A small contrastive image-text model, trained from scratch.
Model: 24M parameters, encoder norm layernorm, encoder num experts 32, text encoder width 128, text encoder activation gelu.
Data: trained on photos with spoken descriptions (Open Images, Localized Narratives), 4.3 epochs.
Rows from block 3 of the image encoder of a small contrastive image-text model, named by matrix and row number. Rows with one number within an expert belong to one neuron, the router's apart. Each number is 128 + 32 x the weight over its row's rms, rounded and kept within 0 to 255. All counts start at 0. Numbers have three digits each.
After each expert's rows are labels from the 100 images, of 14976, where the router gives the expert most weight on average: "patch colour" is the nearest of a few named colours to the mean colour under the peak. Only what is clearly more common there than usual is listed. The data: photos with spoken descriptions (Open Images, Localized Narratives).
# router: router (encoder.blocks.3.mlp.router.weight, 32x128, trained with AdamW), inputs 0-63
# up: expert up (encoder.blocks.3.mlp.up, 32x128x128), inputs 0-63
# down: expert down (encoder.blocks.3.mlp.down, 32x128x128, transposed), outputs 0-63

# expert 25
router.25:100177080121125178109098109157104139119130070151164157194116095110059093150108064137133090166091164162169126140155167140136147046102141131114149087196161105105127096076082156132150103077145133
up.5:142142156124115181094132155115074118147150153142136145124105105184110193169125146110091140094085071113116109162130044090177119066100131139123116144140124086201099139152160118129170147177071102
down.5:168146129104147129106140110219150077180156144139132141171141163158118121120144088064170095143130201098056147111204090137146116137146110048106152077137142128085165039112123107136157169099134172
up.6:129129118184102082138104094150151096119093111137043062076163098128180116168137132125120124132083090081155096194086100077128121162076151099159101106150128154105152133171138136091075117148151134
down.6:131155121144115159148105123118144102122075095123136102132117158165151173079127183138139142186099097076112169158122107088163114142131110128102156129071104143163113171131140077136177126116150181
up.7:115132165144120127189192103122118059125143144069140118134084101126181115112121142101072137186136094163114130106166135143221129115089126085082102108142123111124151093127179127138110144103111142
down.7:125151085109112127138180073091125136111145116117154146147163120076159076088099118130136150124110148127114107121112084125086097142115143169083168086082128156114129184115076075082127157119117058
up.8:121122140114207146112102070064128115186106153107142125171094092164137194134186096174160136120117095121106119172108159073098142121174087148080083135146127174130127131107124119120151133186142112
down.8:157114108125097092131118122130139151133134146106037068102141179056101113168093145148066114092171096150121127141121138142147174202126140118140177122169094168143091131219161138157096119161125123
up.9:171078138154138166082144162138175124121158168095175095116140131137119119119130108133198173094056045097123143101095142153160150125136131142175133106116098153148132122102173108121118103090093095
down.9:106114177160157118147101108144148171081118100083128165203159165144122144080083208108133111141106137119147134087136047108085138112136134125151096119096101181078124133146144103131162147180167166
up.10:097074132148088116131184120167117114135112101085083132164103125144104159109156189117159125120122101077089119146128080158157156090132107165131092130149097149114065136203151159105128133181164107
down.10:107123153097116154093096172140094134137136139136133081108126131131069077153115127155110133154138088115088186099063109114104075115148133127169147097136157082104063155096210138078101181106153099
up.11:157163094138103177129118108097175158108102100091163086150152133092139175144086168148150112133164171163153149073142111142142094151125129113175140105096067166096102153092117110131140146149110143
down.11:115131145101165136127156146133130156181163132140135098160092117132143102078164098134182185130154141171085133146097129200120099107142175149092139129139189104160145066138137091141066120112055056
up.12:061132145131115095148099070122155060103123131140194078152077133143133144067099123131153120140151111115138124083073171179208163148152053148130101049172104106112121157169109123133129142142151157
down.12:148127171130128183135135040134126106095206123123111144082119116093087114143143120148166118168142113143141155148080142142120180147122104090165090143096112115142174098135120131093112128127118113
up.13:126125124059118157142137086122096097080193144099124133134113176189088118113132113133143110085090161108069118129114090093185083123169125119091137213155106138110125194167161134128145085157178133
down.13:159115149128124100077172110212147156072192093100074077172123169064138160126165147135136117175088138114133121154163160134133103154139105132125130137127115126164116093060163140149165160124143138
up.14:160105137159127168166099149129128097128125132115096114142116152163120082157158146079128084150068167081122158112149111133172162143127115136167120149082095130112152096117148160133154156161121127
down.14:113131096133110130134126100152097105143137123115141155097190154128216153108106170106057172113141153099085178111178168118120139126143152078158177149112164087121116153071130151163202144105072142
up.15:133146113127104112133112154157128151081175170118090163114140098088195124079121109108152097140121107123086173133132109092130130129143121151139154106132165178114165037120151099194142109154150147
down.15:134106157156123151116129086179169142162092123100111115127090140072158146130071059168073122131130080109084133081123139109191112152136166115170090147114153125158171213177114162125114125065137120
patch colour: grey

# expert 8
router.8:108061141105134097152170163149072132122110173065059202099080145217129063090088129138143119114140152116153125151167154134136086115125095122171133152178078105063095153082178109120106145106076080
up.0:121132128149109140099131122141113125101103126170110139151139144191148115090103108128131107178162127083172086073129136172122218094177176137135135112093041124103142118133157068120132138125160106
down.0:183146133093168125165127147130109105130146148095199135130045130138169077136096129109100156104111121084156150146101187080143094112078111136129135126068128084170121192174154125135161133101115193
up.1:096189111116141155093107153094096115100129133175101171136120076123157113127148111144159107144127137104128220114084143114158164085146138137113191180092105094124084176170175138068095115163104103
down.1:111162172171139122079088170166154157213102136116081105158195122071092187131165157122193133117093145128133143136130153171129132090174144147113087152128149058104151183167148167210087111141113156
up.2:136065191073090136126124086155106132136041150167124132141112073143143127160136090145158103142122180148148141110089158156106151098108090163118111164058118130134134120102100126124119108067154132
down.2:126125118107139081089157109191161109149132160119182071115176125113090144149086207191137109168114159096133114137086182107128159096132132138191110108130117144060144137138140211090132130114177086
up.3:123105103105113124139110187134170137131192209082135194117071080107082079165119120123168108113147179107182109146139090144127111123087163186125136173086201092148142086149109168163146143114153130
down.3:075153135092158112090116074131127126080138058037102154106096125132168121067116125133082100154123164028149123135106131056129120145137090099100139167100139129135145159102117116173118171173100109
up.4:139194093104143130143082109151082110094133142117119141154110117166069138132135085131074181120108141073113131115105080135178163106164140163191156091183133168116100127101140131104157132096181151
down.4:155132095168137101118132112141133074087099117204137139133179154147142118055108171080089125072147112138092122097097093188121147095105096121100141118133181143195140164162098124141154178133128146
up.5:145111133098133108173032103104080181150145147111146102129092122170104125145143124126161155186148112097218166118090081121128148117191115142084100091059157074106117139125127111153083140141099118
down.5:118152119152145152061096133152124130121151134108134096192164104111154096146152076081170125110117129141101154105058130126159123147136135148156104113103103057110109190150139094101134148105196122
up.6:160137123048137157110119085109128131103109094103162129157165136120124130169089154161131133182108082149111136162178120080090117122117144118193131145090197072173217163123161112118143130092133143
down.6:081152096222148166131128121152102122130139168116127105179053186173121169111145116078067098103181028073161127132161084122097138165149124172157194162124102135101161150114135143092081164142137084
up.7:095117148200162159118126091171201133044171117124082135100143081120160139205073095091158108089130148166154102105107155168236103079162160113100147111106105106145170147099145140084098105078117110
down.7:098115122100134152138146160079127140070126080130132159176116097139106105137138159101150110191139147104095167128112147129131102141128142107111149125111132098114146136118115070074149144109144143
up.8:108166162069144112116170129127165104127148061186115153111234166124122120097113111108099096137100135126133187109191160121113122150128111165143144143180083122130131120087066136165110113075085108
down.8:115192143112119121131130109118132137180077119200144109166195110134112115097159130160124108100101164076098078073127116102118082170031142145116136117103094160096160178061141144091114123057136107
up.9:136118140121084133077145121129151173123091168125155058130131150178089122094086073136128138145140119126153116120119155146154083116150150119129126096148099092084146083078123132068124167102117131
down.9:140114161103193094140115117175168128154188142141187160095108106192147142148119130126232117151089177086078055149168128163107100120100120099179146134121094136141098187172103106142157133137117140
up.10:077144141093180113113109131131105146106122137135069154131127110111129183129118131048135104120157065108108135124109114141128170135104078175166087099112074087123166156114114120107123167181106151
down.10:161097097077161155165139185139099155105149109135121115145147171127180182109146141120089118125163132121120113053186147092105150109112124158109107100130091191113099187124152122158114108101111099
patch colour: blue

# expert 29
router.29:095195149093154133106135105121153133087166098174116130131151139132150072184079112118072136158115128155121091102110146166175115109085168118133126097145170073114140134171141133147215173152145078
up.0:111123139126127128069143136126086092168035178122149102164106182124163123115076172093135115117152102171123151134121120176132144041188137172150140089093110119055114148129070186134103164135090106
down.0:109116133093133143187116158142132058128073095140142161037075165118124164054113163139114119136074102189102103144094154172163133056112113133091197177160127117129149145118147094107116082103180127
up.1:079085127109126101129132122103118167214133100112144131082186082126109155150108114151079096126144097142119179130092144134153139185112145188155137142101196146118141134111110130146136098097109148
down.1:126108149132161122119154116143175177100145078142091142085135081196181156152097099113186089110129112123123151079100158163135108162073091156090164105142094131129065102102121123168141128172127125
up.2:190118185114182107183165135158122140126085112180112048189160141174085109165161131144109119152162157146166132035129117124144083187129137073092171121143167127142112078113148063086082117105116164
down.2:163142160118082180139237120173157075092100154123113143125186128088172073079133086139105157089117102119087120091121121097129087119117125160124107180145123165136139116107106099115149124169152091
up.3:120178146175136112117114139078182168165121121130164132120127134089134090157103122120114135133192089143069139081157083125173142143090085079111120094123122134170140161067126111098121103053057132
down.3:119142117106099168130107052105155163123155142117128074120146139102151090104159121175094120120134205123128094104133110153162091150167109088118129151123081080097099137175116144081095169172097165
up.4:111164156095111133194197121086134132128140111088141102166118128151119096094165114124120061158094123118149142139200076153086147151091075138106110109123128102106158140185109122097146090155156098
down.4:123105142152150195108156137129089139085127129165133120107145177119094162130094138111111130127129140135059150146177125057127172153098128120128140127085088115128132125190083125072150194103150128
up.5:097102132144148196111119147125112113093125138153175118126188143127133174092161131156138110097146149172067106163194117169110140137150087096130148111088063161111173113104173102092144138079062099
down.5:162153099130169151094105119091146117114061118104165210138165103145161128155114176128140122113099112150089102164079087132089143181151087144110121134111170145079162101131148125164096117122140139
up.6:110150175204129152149119146158128168135074131110088187076207132178106122085158139146122160170173139145073131137225078101153152121148120101123094142130090140120148127099097123154102085141130145
down.6:152124128123110144123113100097104177103116127146158181148129144142148118112171147126135116084100098156059072163156090190225183065105132117100151139092108155132091130155120164114128120155162098
up.7:106165125135130127082140156103125072160129099130195148096100078148150064084136134162152085110119168103134152128137206119143143070136117165141182072135125213149142111107157114069176132117115151
down.7:083103181099083105137056144191186107144169149156104101168178151166107082156118174118108124134095162137093179094119137120126120084180156092103161152119206116151055098096129101130147191143122106
up.8:155156119100056132108104112184051110146171117161128124089111149079165117136146121055147117073095162159164135122098150138162101138171116136183183085160157187102176124093147146134106136102125122
down.8:163148185131101104162136161175122154070141100121147087084138117106097134106160153135093143125148134143112088138170157133150098209162116147084149067113186148138169160076151119147065090186112120
up.9:143177035096147154097098137103131141180112136179118116104146103137143153132097191121138132160096163114137150108131133080115182123130167062151131038173137122115129182164101091141104138119134128
down.9:166066142103088143138172140119113078129141142078094080129122157144116163138137129149107163098110104118131179153087109154104177130143113110073122131122092171120166108130083073109185139133079073
up.10:099156139120168101111137140136101127122123127144155115104063063178097165135146119116144146146133118085154093121172147136153150133111176090147098101085103168090078133131112148096118127143163192
down.10:129124203130152138128108126101201144068156146094076088170088146033117132152118114165128104134147091102141162120123116068159109100166142133121172178114115102079084155151178159085144142120127125
patch colour: pink

# expert 24
router.24:089171136158139132096086145146164117132121137114124133159114141105104087088194136106165144197151118151123109128121237169118152072206142086130106138114211136143136115144136143107122103117053156
up.5:114116166145170094137130188125131139115133135164128183086140129130114088111105115111073106139116135167125127073174126191189112144123130136075138153179144144140093140131123105144157135128072101
down.5:154106129145102140126111136132142153153089170075188164117112125071141129141151165184214085105160102108106147125137092137116150069199103110129075125096150163168162123084120096100127092096105164
up.6:122078087076071114122100121149205114120172140142074128164093120126158144120141126112081108113099134125130133174105125140143108187136100179110148070082163244126102129120082136163150173127137104
down.6:105161159113242130096175115173095088050073133136138150129132138126154084163148077160138117130155165141164159157140122100110118112086202116139116149095181145079121106101147138087092171097124135
up.7:114126207090096122170132135140178124136103141071098117135099128126123152115167120177128151170113129131127113140158104133063081172154110120109119169093126189122110149145211119092147129122147124
down.7:023097109110117043167159112127074149137111136137162159172147146173149126099127162150122090153199150197124133171111125111156102159074113114143104121174130111110113106036136160149107201131142097
up.8:163095125088138161131124079176125129079098147148123151180090121131141108140149153138080160163099161115164137121132110156186089122168128175147116177136131113147162168084123101108166083098087092
down.8:084120108135083112182151122094140104191193136191154106144089094149172142105168102108191107168119101109106171108113128137127116067137144138186078155103114124125128202131103100109147086074132121
up.9:162086114135113153123067150073090141113148132116153099134101111160056166181166171131148149177112114117117176110095117114138094132170139105149154089140044082099217196132095135130175143136127182
down.9:144142134089088115114129146108176179129127115110142147099153150148152132147190172126123125100217173154116099148137096107212095120055110144157178094118159139118076127149125115126099156143081098
up.10:166198138114100140122216074082092103078136166128127140137104163163199112129190115127195117101082115106114162167181132121135051117162102134118136103173099142163160143074121114137138134101123184
down.10:097113132127141117129142146169169139129154137191101119130108132133036150109091122161121130156146163141065107114107162154157100099113148043081067091140118178106122141108159167186148127159125093
up.11:150136099167138110146190077127104097126169170178155096119211099137080093139136143186114132092096090126139141146123079106145102170124140076155153135121133107149109154183122114091087180058122142
down.11:192106100111162160107125123106119146091133136132152092150135126177144110098159063102134108123152098181093126086157133161138139086140160105106197173134134086132089155100047098030101092160068102
up.12:117136125118104168176100168154141145104134047146163123123147185165129078177116177095130146110080156061105134114160163134138094128081129114177118152084119105110108141128067113162075124176107121
down.12:092190081108149166121149087200108118113139161154145131145135104117139105165163135169100156111084115160033162132095136095109176124178111124132079140137134139050063112116146181061120154113093134
up.13:083123116134130109127137112093102137109105112123144166122088106144175143088062115136172141108157181129106131162105152138076143121136088134131090140136167176099136136161173103117130124193154125
down.13:106087046123135098096105142138117161125110117132094176094159148085130126112071137076084203145153123092171175190132183084118129169162105154138181130134075084112170086107119139186113143115116176
up.14:144130097164048158161130105060100109113143076063150108140106129131130108090062155171103099134094153181163158141121109155123096134115133128079129140117117159091138183192127082179096079129152164
down.14:094159133160106144141148142104108071094127202093079124142197245106063165145130104177157142109134151127095147130078125184109122182138129113054191131148142111170144106090078137152087091143162146
up.15:090147106169107159137141156175119129107159075132179151166132080165145202089144151096133129121124135158080201113119069130144120115087119089152109125122093078109153144092167151052071109121107137
down.15:113107077120158137146165091110122089107150144111112123112196086162117169072152155120123127137137155148145089134135153090156087098087069145036137091155093154211080146119116135061115173104113116
patch colour: grey

# expert 4
router.4:091180124085107137138108081196095165153122137129139080150201090106153142097158107205142138083177160197088147134100117111092110127158139160145111148110119076102160138094173148149140102208171117
up.0:162106109094128111195137120157157120130102138076082139071193135122149114129160144114161142105142133123144160152126129163075096157126122171141107099082158080057185156091164084174120144122202122
down.0:173193177154146093138131149186119062124137143073114170111106169163114173146139107111097064146142169098139104073119123094142159058079084142068071132079146137064153108201125134181200100092114128
up.1:080111103135135158146078142129131105167092026178170113136124159146136143156100190104088181081158096142104100141175153129105075202105106128115127132126153100198142158112132137119141111172122135
down.1:154101160121089082087087153111134114123150114121087186139119180154101149120116123135137067105116135135140133179134137191112148124135038152106119147122102082185099130131143144112118076086146170
up.2:071168120077149129144171146148168166113148108146105115127139135099189113120200152109121150150118053098126154137063133094083138116168180124139116051182103063139100140133109137100185116142206067
down.2:171126158110114152182092119150145122099124185098149143076112092145140119091066130123101097141101130092088119089130098089167143092075102160159101135069168084164097127125109141150125144149051172
up.3:057115123085188104148151139120099089147154100097108187122205099118203175138109112127059093112121113058153142128053168127136196103136170159159131117143132153175147092107153123137134154112116142
down.3:159101156196123164086157129155126150127157157203120058140122134156151133136117100131196139094076125117130153131073207111187157148128168110160177132093131156121171140173099049149144135078129120
up.4:137163113053120149112184111161160123122140136141195133139083186105115119111185162149205125133176105109087109146113110159130101080149153097177146130123163116156149169115074069101136166192102129
down.4:122172138155130120153099107057128066102135104127095154089091162096135048123085205066102121145104137148173147188123134141146116137087143101161111114044083075157110110138092137177166100083115201
up.5:112149063117209092123107157121166111064149191149153122150095171139216118090118097155129099136177107137096165126119106155093139112099116116118132161129119170136157109142028153064067108141136157
down.5:142123124093133171111127080162104138143135053137129123149151136141122116099165140172133158062146157121159155140140127114161123113132123170141177143119192134102099152155120137150093086126102177
up.6:092129164167137177137095184134133133098128154172132107180132068174119123117075100087161160065106132158079127078136067087131104147151096117112118104164153083116016126142148130105114162097144114
down.6:183109117138172201129150074126105150107143111135194096164190165091108171062155082125066167106157176190131148104115125117147114167096130161123111120106096128134111130083109148077068130215112110
up.7:134124143109170122087123072130145159100189104121185104179119115155194137132112130152113141156105157098094126067115184135090134136153162131136155092121187174136140109122152158100123130094131136
down.7:119104154085036088156160133137072141089130068147122153117136152211103143127146126116143117149120078126094114139132086210161155056127117091160142142137152129126129076103105112144206174108098117
up.8:127144163077124111121095149201110116098130145152139143067072087112184103150091115091154122130125142145096073117093155107161156155138166107126100098115176089089126079141112044117139172153139065
down.8:128087153148119095160143137121176160139163130147093147192099104124110175159115124137071120166192047177133126105113096115105156085095125124151092147089139083178182115099086160136076140097194158
up.9:114170158151114176141094114122206136129110141147135146186124066137105108077153167142149151114084084165172121108187117168162104076089146166087154078116136176125105154153157162167147123136164087
down.9:091161132092104081167133097091110144143123142106190121173079127059112155112141109199135146164124113137132157168187050119177120103125169152083114083108104163155126117072105142112130156142133120
up.10:151153153161158074086125109101151105187123076120148146112052117145135173115136140142066097144145098210059177105152036120095201153131109129086151152105119128101107096171119152113111163045151168
down.10:151082113176147147119090125153198123141119055178163140177166133140157127166171099118101148143119169117180098157149071099159148149141123118156108134090224105182157164077152141034048152105144172
patch colour: brown

# expert 31
router.31:121140117170161158093075076118123110159104126146102118083071169102161093117115126177143123130182087154096097125077189139127055128158124092100089070128113059103227095092135146125067114150154108
up.0:131124050145121177117095210143120118115163127173096141133086092121137129192054086138130147126145092116143139159136131112108127118104121170137147125128114169176090150088099129111150083124130096
down.0:122127144104141118152159157105110150116191169115123116104177100103169133120113178157151160104152116083155126087137099127197133128126150140161212154132172185092154174108140236168105149141153148
up.1:154136115080108124129089111127142095085120165112100132092189110126134200128163186121156078189142099118094114082115092048109170112148111132114137135146096143115112170112058093136133109151198110
down.1:167037194122158148121126166070157139150083105132113108094131087132073132141089152158177132144119134166128176100118106165139092154156131153099140186181111172140101160146157140120119107121173074
up.2:120149164137116148101141175131136137157128161094173171109135208119112131102109151094076127152152083085128113111113111151102108152119140120120086128137116167084090143199129096140125184093080094
down.2:105071119164171130094167125099123104170186103148115182125091069168108177089121125068175142099155117125162112159094130056081143165119136133112150156151104156109138073060113110121172167144098157
up.3:113128147147196059100110138160166107142094134108144125155072106093150131113143088123127169139154115144139155074123173112167138094122108076130111113127156137114150138039135107109153089128151124
down.3:180099131132128149147117140094172136106050123133137108124157162073124048131105163146081102144179073146147144103100091141166152131124117117111146173120216162144122140169118128150157134131105101
up.4:052067129097184154124093162132108166130166100134121099161096129122145084110115170187102098121127170123074110130219187127129096126131110161127066122141157159135117071151105115083136119142101138
down.4:133150150115102114116144093101082112165137156118198142162120092094127092100137071145146123157096142119106144138117125143164134140172143085083147176111132137095164106136154104127145122133150107
up.5:159144084109120157121108085110090085065129145138145149098152125128115150166146031127161140126110119061168082086139104119158119139101103189199111135082114107121151177151105158165145076063096150
down.5:125079194135136129123145138148158118102097122102161120169170119119148127118196166147141156062220121152145138174181065162044103128149096188150131101161129106117065116066161116171123109118108100
up.6:084045160135143163106163128176107136110123087169123112191151107171130114146165115172078129118164139158109165140092147141107159106064098108065174128128137101146115165197185110071131128187170071
down.6:112144111193143138147082120161116109072140111150062126126124102112190146117094078130123092145142136133132214114149121131110139079101143127148102156109128116113145201134081045142106068149096143
up.7:086089140128076142106091091149097190073130159167147144061111163133160114182106173122048136143188130176143112110151163154170065124089155139123082092121106139119075150144091115186128155099101126
down.7:108165104106126091130111112133081159113107163118058123170156132141088159087118100141086102124080133150137124149123141109120129135139089205175094156181103202138102180090126121099144085103117141
up.8:114111140145139122139107206114041093091093110119173103097106124104133113155156100125065117162126152117111099114115195137179132118127156164146149140170045150097190155115074129129164154101146173
down.8:097124108092083092085148140149123154126131144162142078177145125128158097117170154142121133103101158092138058048134105130202127102147103105143123148117123140142076078172123145157121160121173135
up.9:125112077072190101071138158074120136166163172124102151146123108153111152099105188108170125153164115126068140083174166107144132138130156142079149117152183138184072121130125089130139096150098089
down.9:176123171111110127138055166170116104103134134151137119113184122099159091100135158147139112120142112160173146152185119150129111121175119131139087204174139125113183116173138137109123145110142122
up.10:112077155098128099104141135118106179121134068182109150170128127043145159128144148138127085200127143158109164092071156138120105094117131165127127137159085146100156160065109062159123118183135087
down.10:137155060139130119150136168110077102139089136151116116186128077143143099126148110166085159101086162091146125122157166066186130195140120123097140128117098129101107162096124161114158144060133146
patch colour: grey

# expert 30
router.30:154144114153139140062166140131155115156099133151152118114075125160114131118135161203154139105069097095168166149117165129058115203150178100101085198121150080104131077188148132179129111159112088
up.0:127137142115152130193158121141150139106123135106102122128188109169129167108184104125087139150138123186158169198093139128048162070086118084114063118128145149150144073123142146143157107133104138
down.0:073147113169122076188140084123115090158146104125155135127092115120117110172096076071112090151161196127102136160160186173123076136103145142149115094136108061121114102080144126122118117144124145
up.1:103133132124135140159184062072150067138115150106094108157201144128148105111098133152114182104119138173146099145098131149177168093169119185132079105127106122044050116173078134112099122125166116
down.1:141103087087128104180138111128117124180094093120139157103201109178089119163105130149160073122109075162159092168116130147123106108103171152088182129122183136107096141139085091138140199102058127
up.2:105128121125160159140120173157110175144124123056104158064054129120108113075116057167182141164136133127174159125104066139131152155112144065127076103152150124140112088064184087113156166202143134
down.2:056137138087128142156057124145182073109154125105127104084101144175114120119155201136116090152166133118081135154116117141121141119099103144136037190113100139125124170134092158143127093134117149
up.3:180127100088117127147168106096058086129138041161096110179116133102172113124190146159158117157137145137100137102080117123092139116163110134112138138157090107074140066094114076142158103171083127
down.3:145134151124165087106115074133108154105139183069136151129115182117092098162146103107146073099113156132149112165210134110153126087166092142164075106145111101089117149087085116119105219073140151
up.4:117103120161137081151117137115124050148155077082117164161143151093127185134144135096143110103124143158124120198114053120122075161163050132148118126139103112051146113146135157135102139190113185
down.4:145176115087090122141134100130143154179140133131113165192140122144168099142107163181162109081141113073168119108131149175122128102110128142102115092167135097130166112119078077114106110122129064
up.5:134175115137165132165151163089151146159091156111076123102135096145142138133120163086152186096161107178160113153089079085157100150153155052103151150127112097113145147120169139096062174181102111
down.5:171140105112169173102159180162174150107112114190084090123100120123131156193158211131104130100108082115101144110148156123211133146136124118117130147078070127212130116115112170237126078110127170
up.6:131108121211136121143122134111075171087106119088131140117148170154152050076078121151120190187138177127142139099077101168175116145150118124218131139126181115158149104042155113112131167124179148
down.6:130146139135171108122120145167103141185079127112088128075046176115077093090093131089178119151155100115092168166071111102136146117113152153161131147106112095120097169119141088136145090062154109
up.7:159143072131079065109134090105147161079131145130102064152124120110109182062089115121112123117156091081144128095161102222120142108128091147086127159176185141150165133147108181109126148116145137
down.7:156112109136077092131146164116134162155151126126132148175136134146105131124096149117124139123147167123104099063174185076070135107077082166079142167131116108100139128101133102069159158158064138
up.8:146124118131067104156184162082176142120141072114146166069122100087180186149112085143085155127181141092123117169129090153182075120088179167195131140140135178104110140146130127161103125144153147
down.8:127164134103112175071156127145129112133110155165107186189109071128174175052118113166122136110193132152098100106067150127131172140166157124179150151145138136193157108109112130109144154117170158
up.9:110134124148138138139077060113125108139117082112110165120128120162139162135146089119104133101094117062130110080104183109115127118154114173146153021173083149070111164169088134158106149114145176
down.9:089149132170159141082167109140138142102070096154094190122075081127091196125153125045169099161085140160115155114170134101135137199186181050103169136101122072140114114117101120137108169077180140
up.10:116106091154129095137142137084158095158169154126132092073080102121131091138128073124109120136067138183134116084102161137119159098137136139207170109154164081137075083091099043101101108121162124
down.10:125132155186113154173115067148139117118149124121139170134094131167087141128117121178132157109128155114127088132069153166118105098123107104149127126123125079151143129124103170188179120112182175
patch colour: grey

# expert 12
router.12:156114114144081099183157156196113081057086146113025175128127142158134190133135124165120122112139102117082098111083130116129119144132112120153135165188102154112116191108144159117118116084139130
up.5:079103121147140138221144119135173130130112087162153164138108101101103125185108207150127089109148184150134148144115113113122091129131092108164098081147064118149105051107152139032160138148094121
down.5:105071151108128146151059131143119149159119144149155173149172126170113159096160106082136118145088125117110127130165150116162112129115127140146112117170119097135072092129161161175111097129080097
up.6:185142128097119125084109157097123112168119110112142162118145095185115135155154168139137109120164086100079099143109090117061090122115139094110105097097187101151109076117128148093167099171085104
down.6:099133132165105065103120141139101147134072144147115100120119128119135151076124180195136127116146117123173122114128132108192067121165098116143120136086089136049132107170112160110097134132123111
up.7:085147162183150127148084091128135142113118120107142161112092134048121160143168057118158140134064119161093137107085144175137159164174118088136108078110198156117144155089184146104130182173169144
down.7:060088090147135177137122051141135179139172147121111117118153101198118113104102151107130098100161186124133108151118118135063092143152137103119100143061127170130082117092136105129195125180151133
up.8:130103128123134109124127155119151128116140180036091088121097204097182110136109042078123180125156114132150117165109142103131162133119100105159115102110165177186149114091116079113138105138112170
down.8:133093092146120168141128105155058121115047125106120143115097093161152030172131178096164129137109145183164160149135153082069135100103133145179084089124194115172127136173124116209168134137156134
up.9:152153064145163126166138061122163128145119076098108140129125081141160145133120109166124153167145067082136105157073127098121083116116108139188133104109131097124141088095097096029095135150160120
down.9:146084131160145144133107177109066077167144171063147157157129136188124139109063152095151136123056117107101172089092107107180135107156168146122160180114112122182146126163109108114124075127152136
up.10:114165155125194090115103136111101134136154102108159123136144110121176145087152044175146106125127131141129185094118130156124173083125136128154128155139098154164150139095124139063113072100147119
down.10:096111140136157127060172126118133146161135156160121149091151143122081073160075094078132192184147160142129072145065157153111160083115146145104115112096203123141160074105122170130135123147133106
up.11:177155113190075167110081145063147101112120111129060106175160109135146143098143170168105123096076181109174102105159112097102134128143128116111157120102132128119105129126135174168186174116162131
down.11:107132107134141084134105097132137092106103078147101145116164092145086067146157175052112113093123134113124158129150128083084161090105136163093135071109107144157166155143082137105106096127180088
up.12:125204105173113114119161174098105098091137095096147191119140154134175147107199106078112132168083131122098080168108087090139187096187125080115145082126069123147091165070103145126163143095130123
down.12:109147097105120156165149148121118090151100136152088162175200138185112093032158162132095110138078104122117146082126114149083102153141142121154156119129190133095140139110088129101120126122124128
up.13:159130141158101116104052128096109146169085088155113118112089133145123143122149127112097163107136106160103135158106176094123148129111126100141092062133180067125115186108085173101128173111123201
down.13:124099148137101092143088084160128081135157170139097129071131173150160141155080157132166083075163122107114130059123113171127156140153113211168127177103148091150134090131186066150101057131168109
up.14:181151115078144104184118129163104137124128111141139095109148124104145151084067077146103083060118129183103187085119139124119181153124142222187105187087144171155081139139143110174095100111099068
down.14:125109093090140087088179088183177115114121135089087117087145153137096134142112106091146193153172089125159172095110090149097126179093120132111105060079156133121170122085093072156101115173124154
up.15:142110103096114112096133131072111177107179174114151136149221089138125145084136151123032145206094199059113098142113143154160154078097135139144111124098108089143129118144164170089133109126088123
down.15:091129112146133149147129121102094086098080134137122211111164162106098160128147143109146130116171154099140114112160072140133084112138152150163204150074128099167144123126095064126138130090106135
patch colour: grey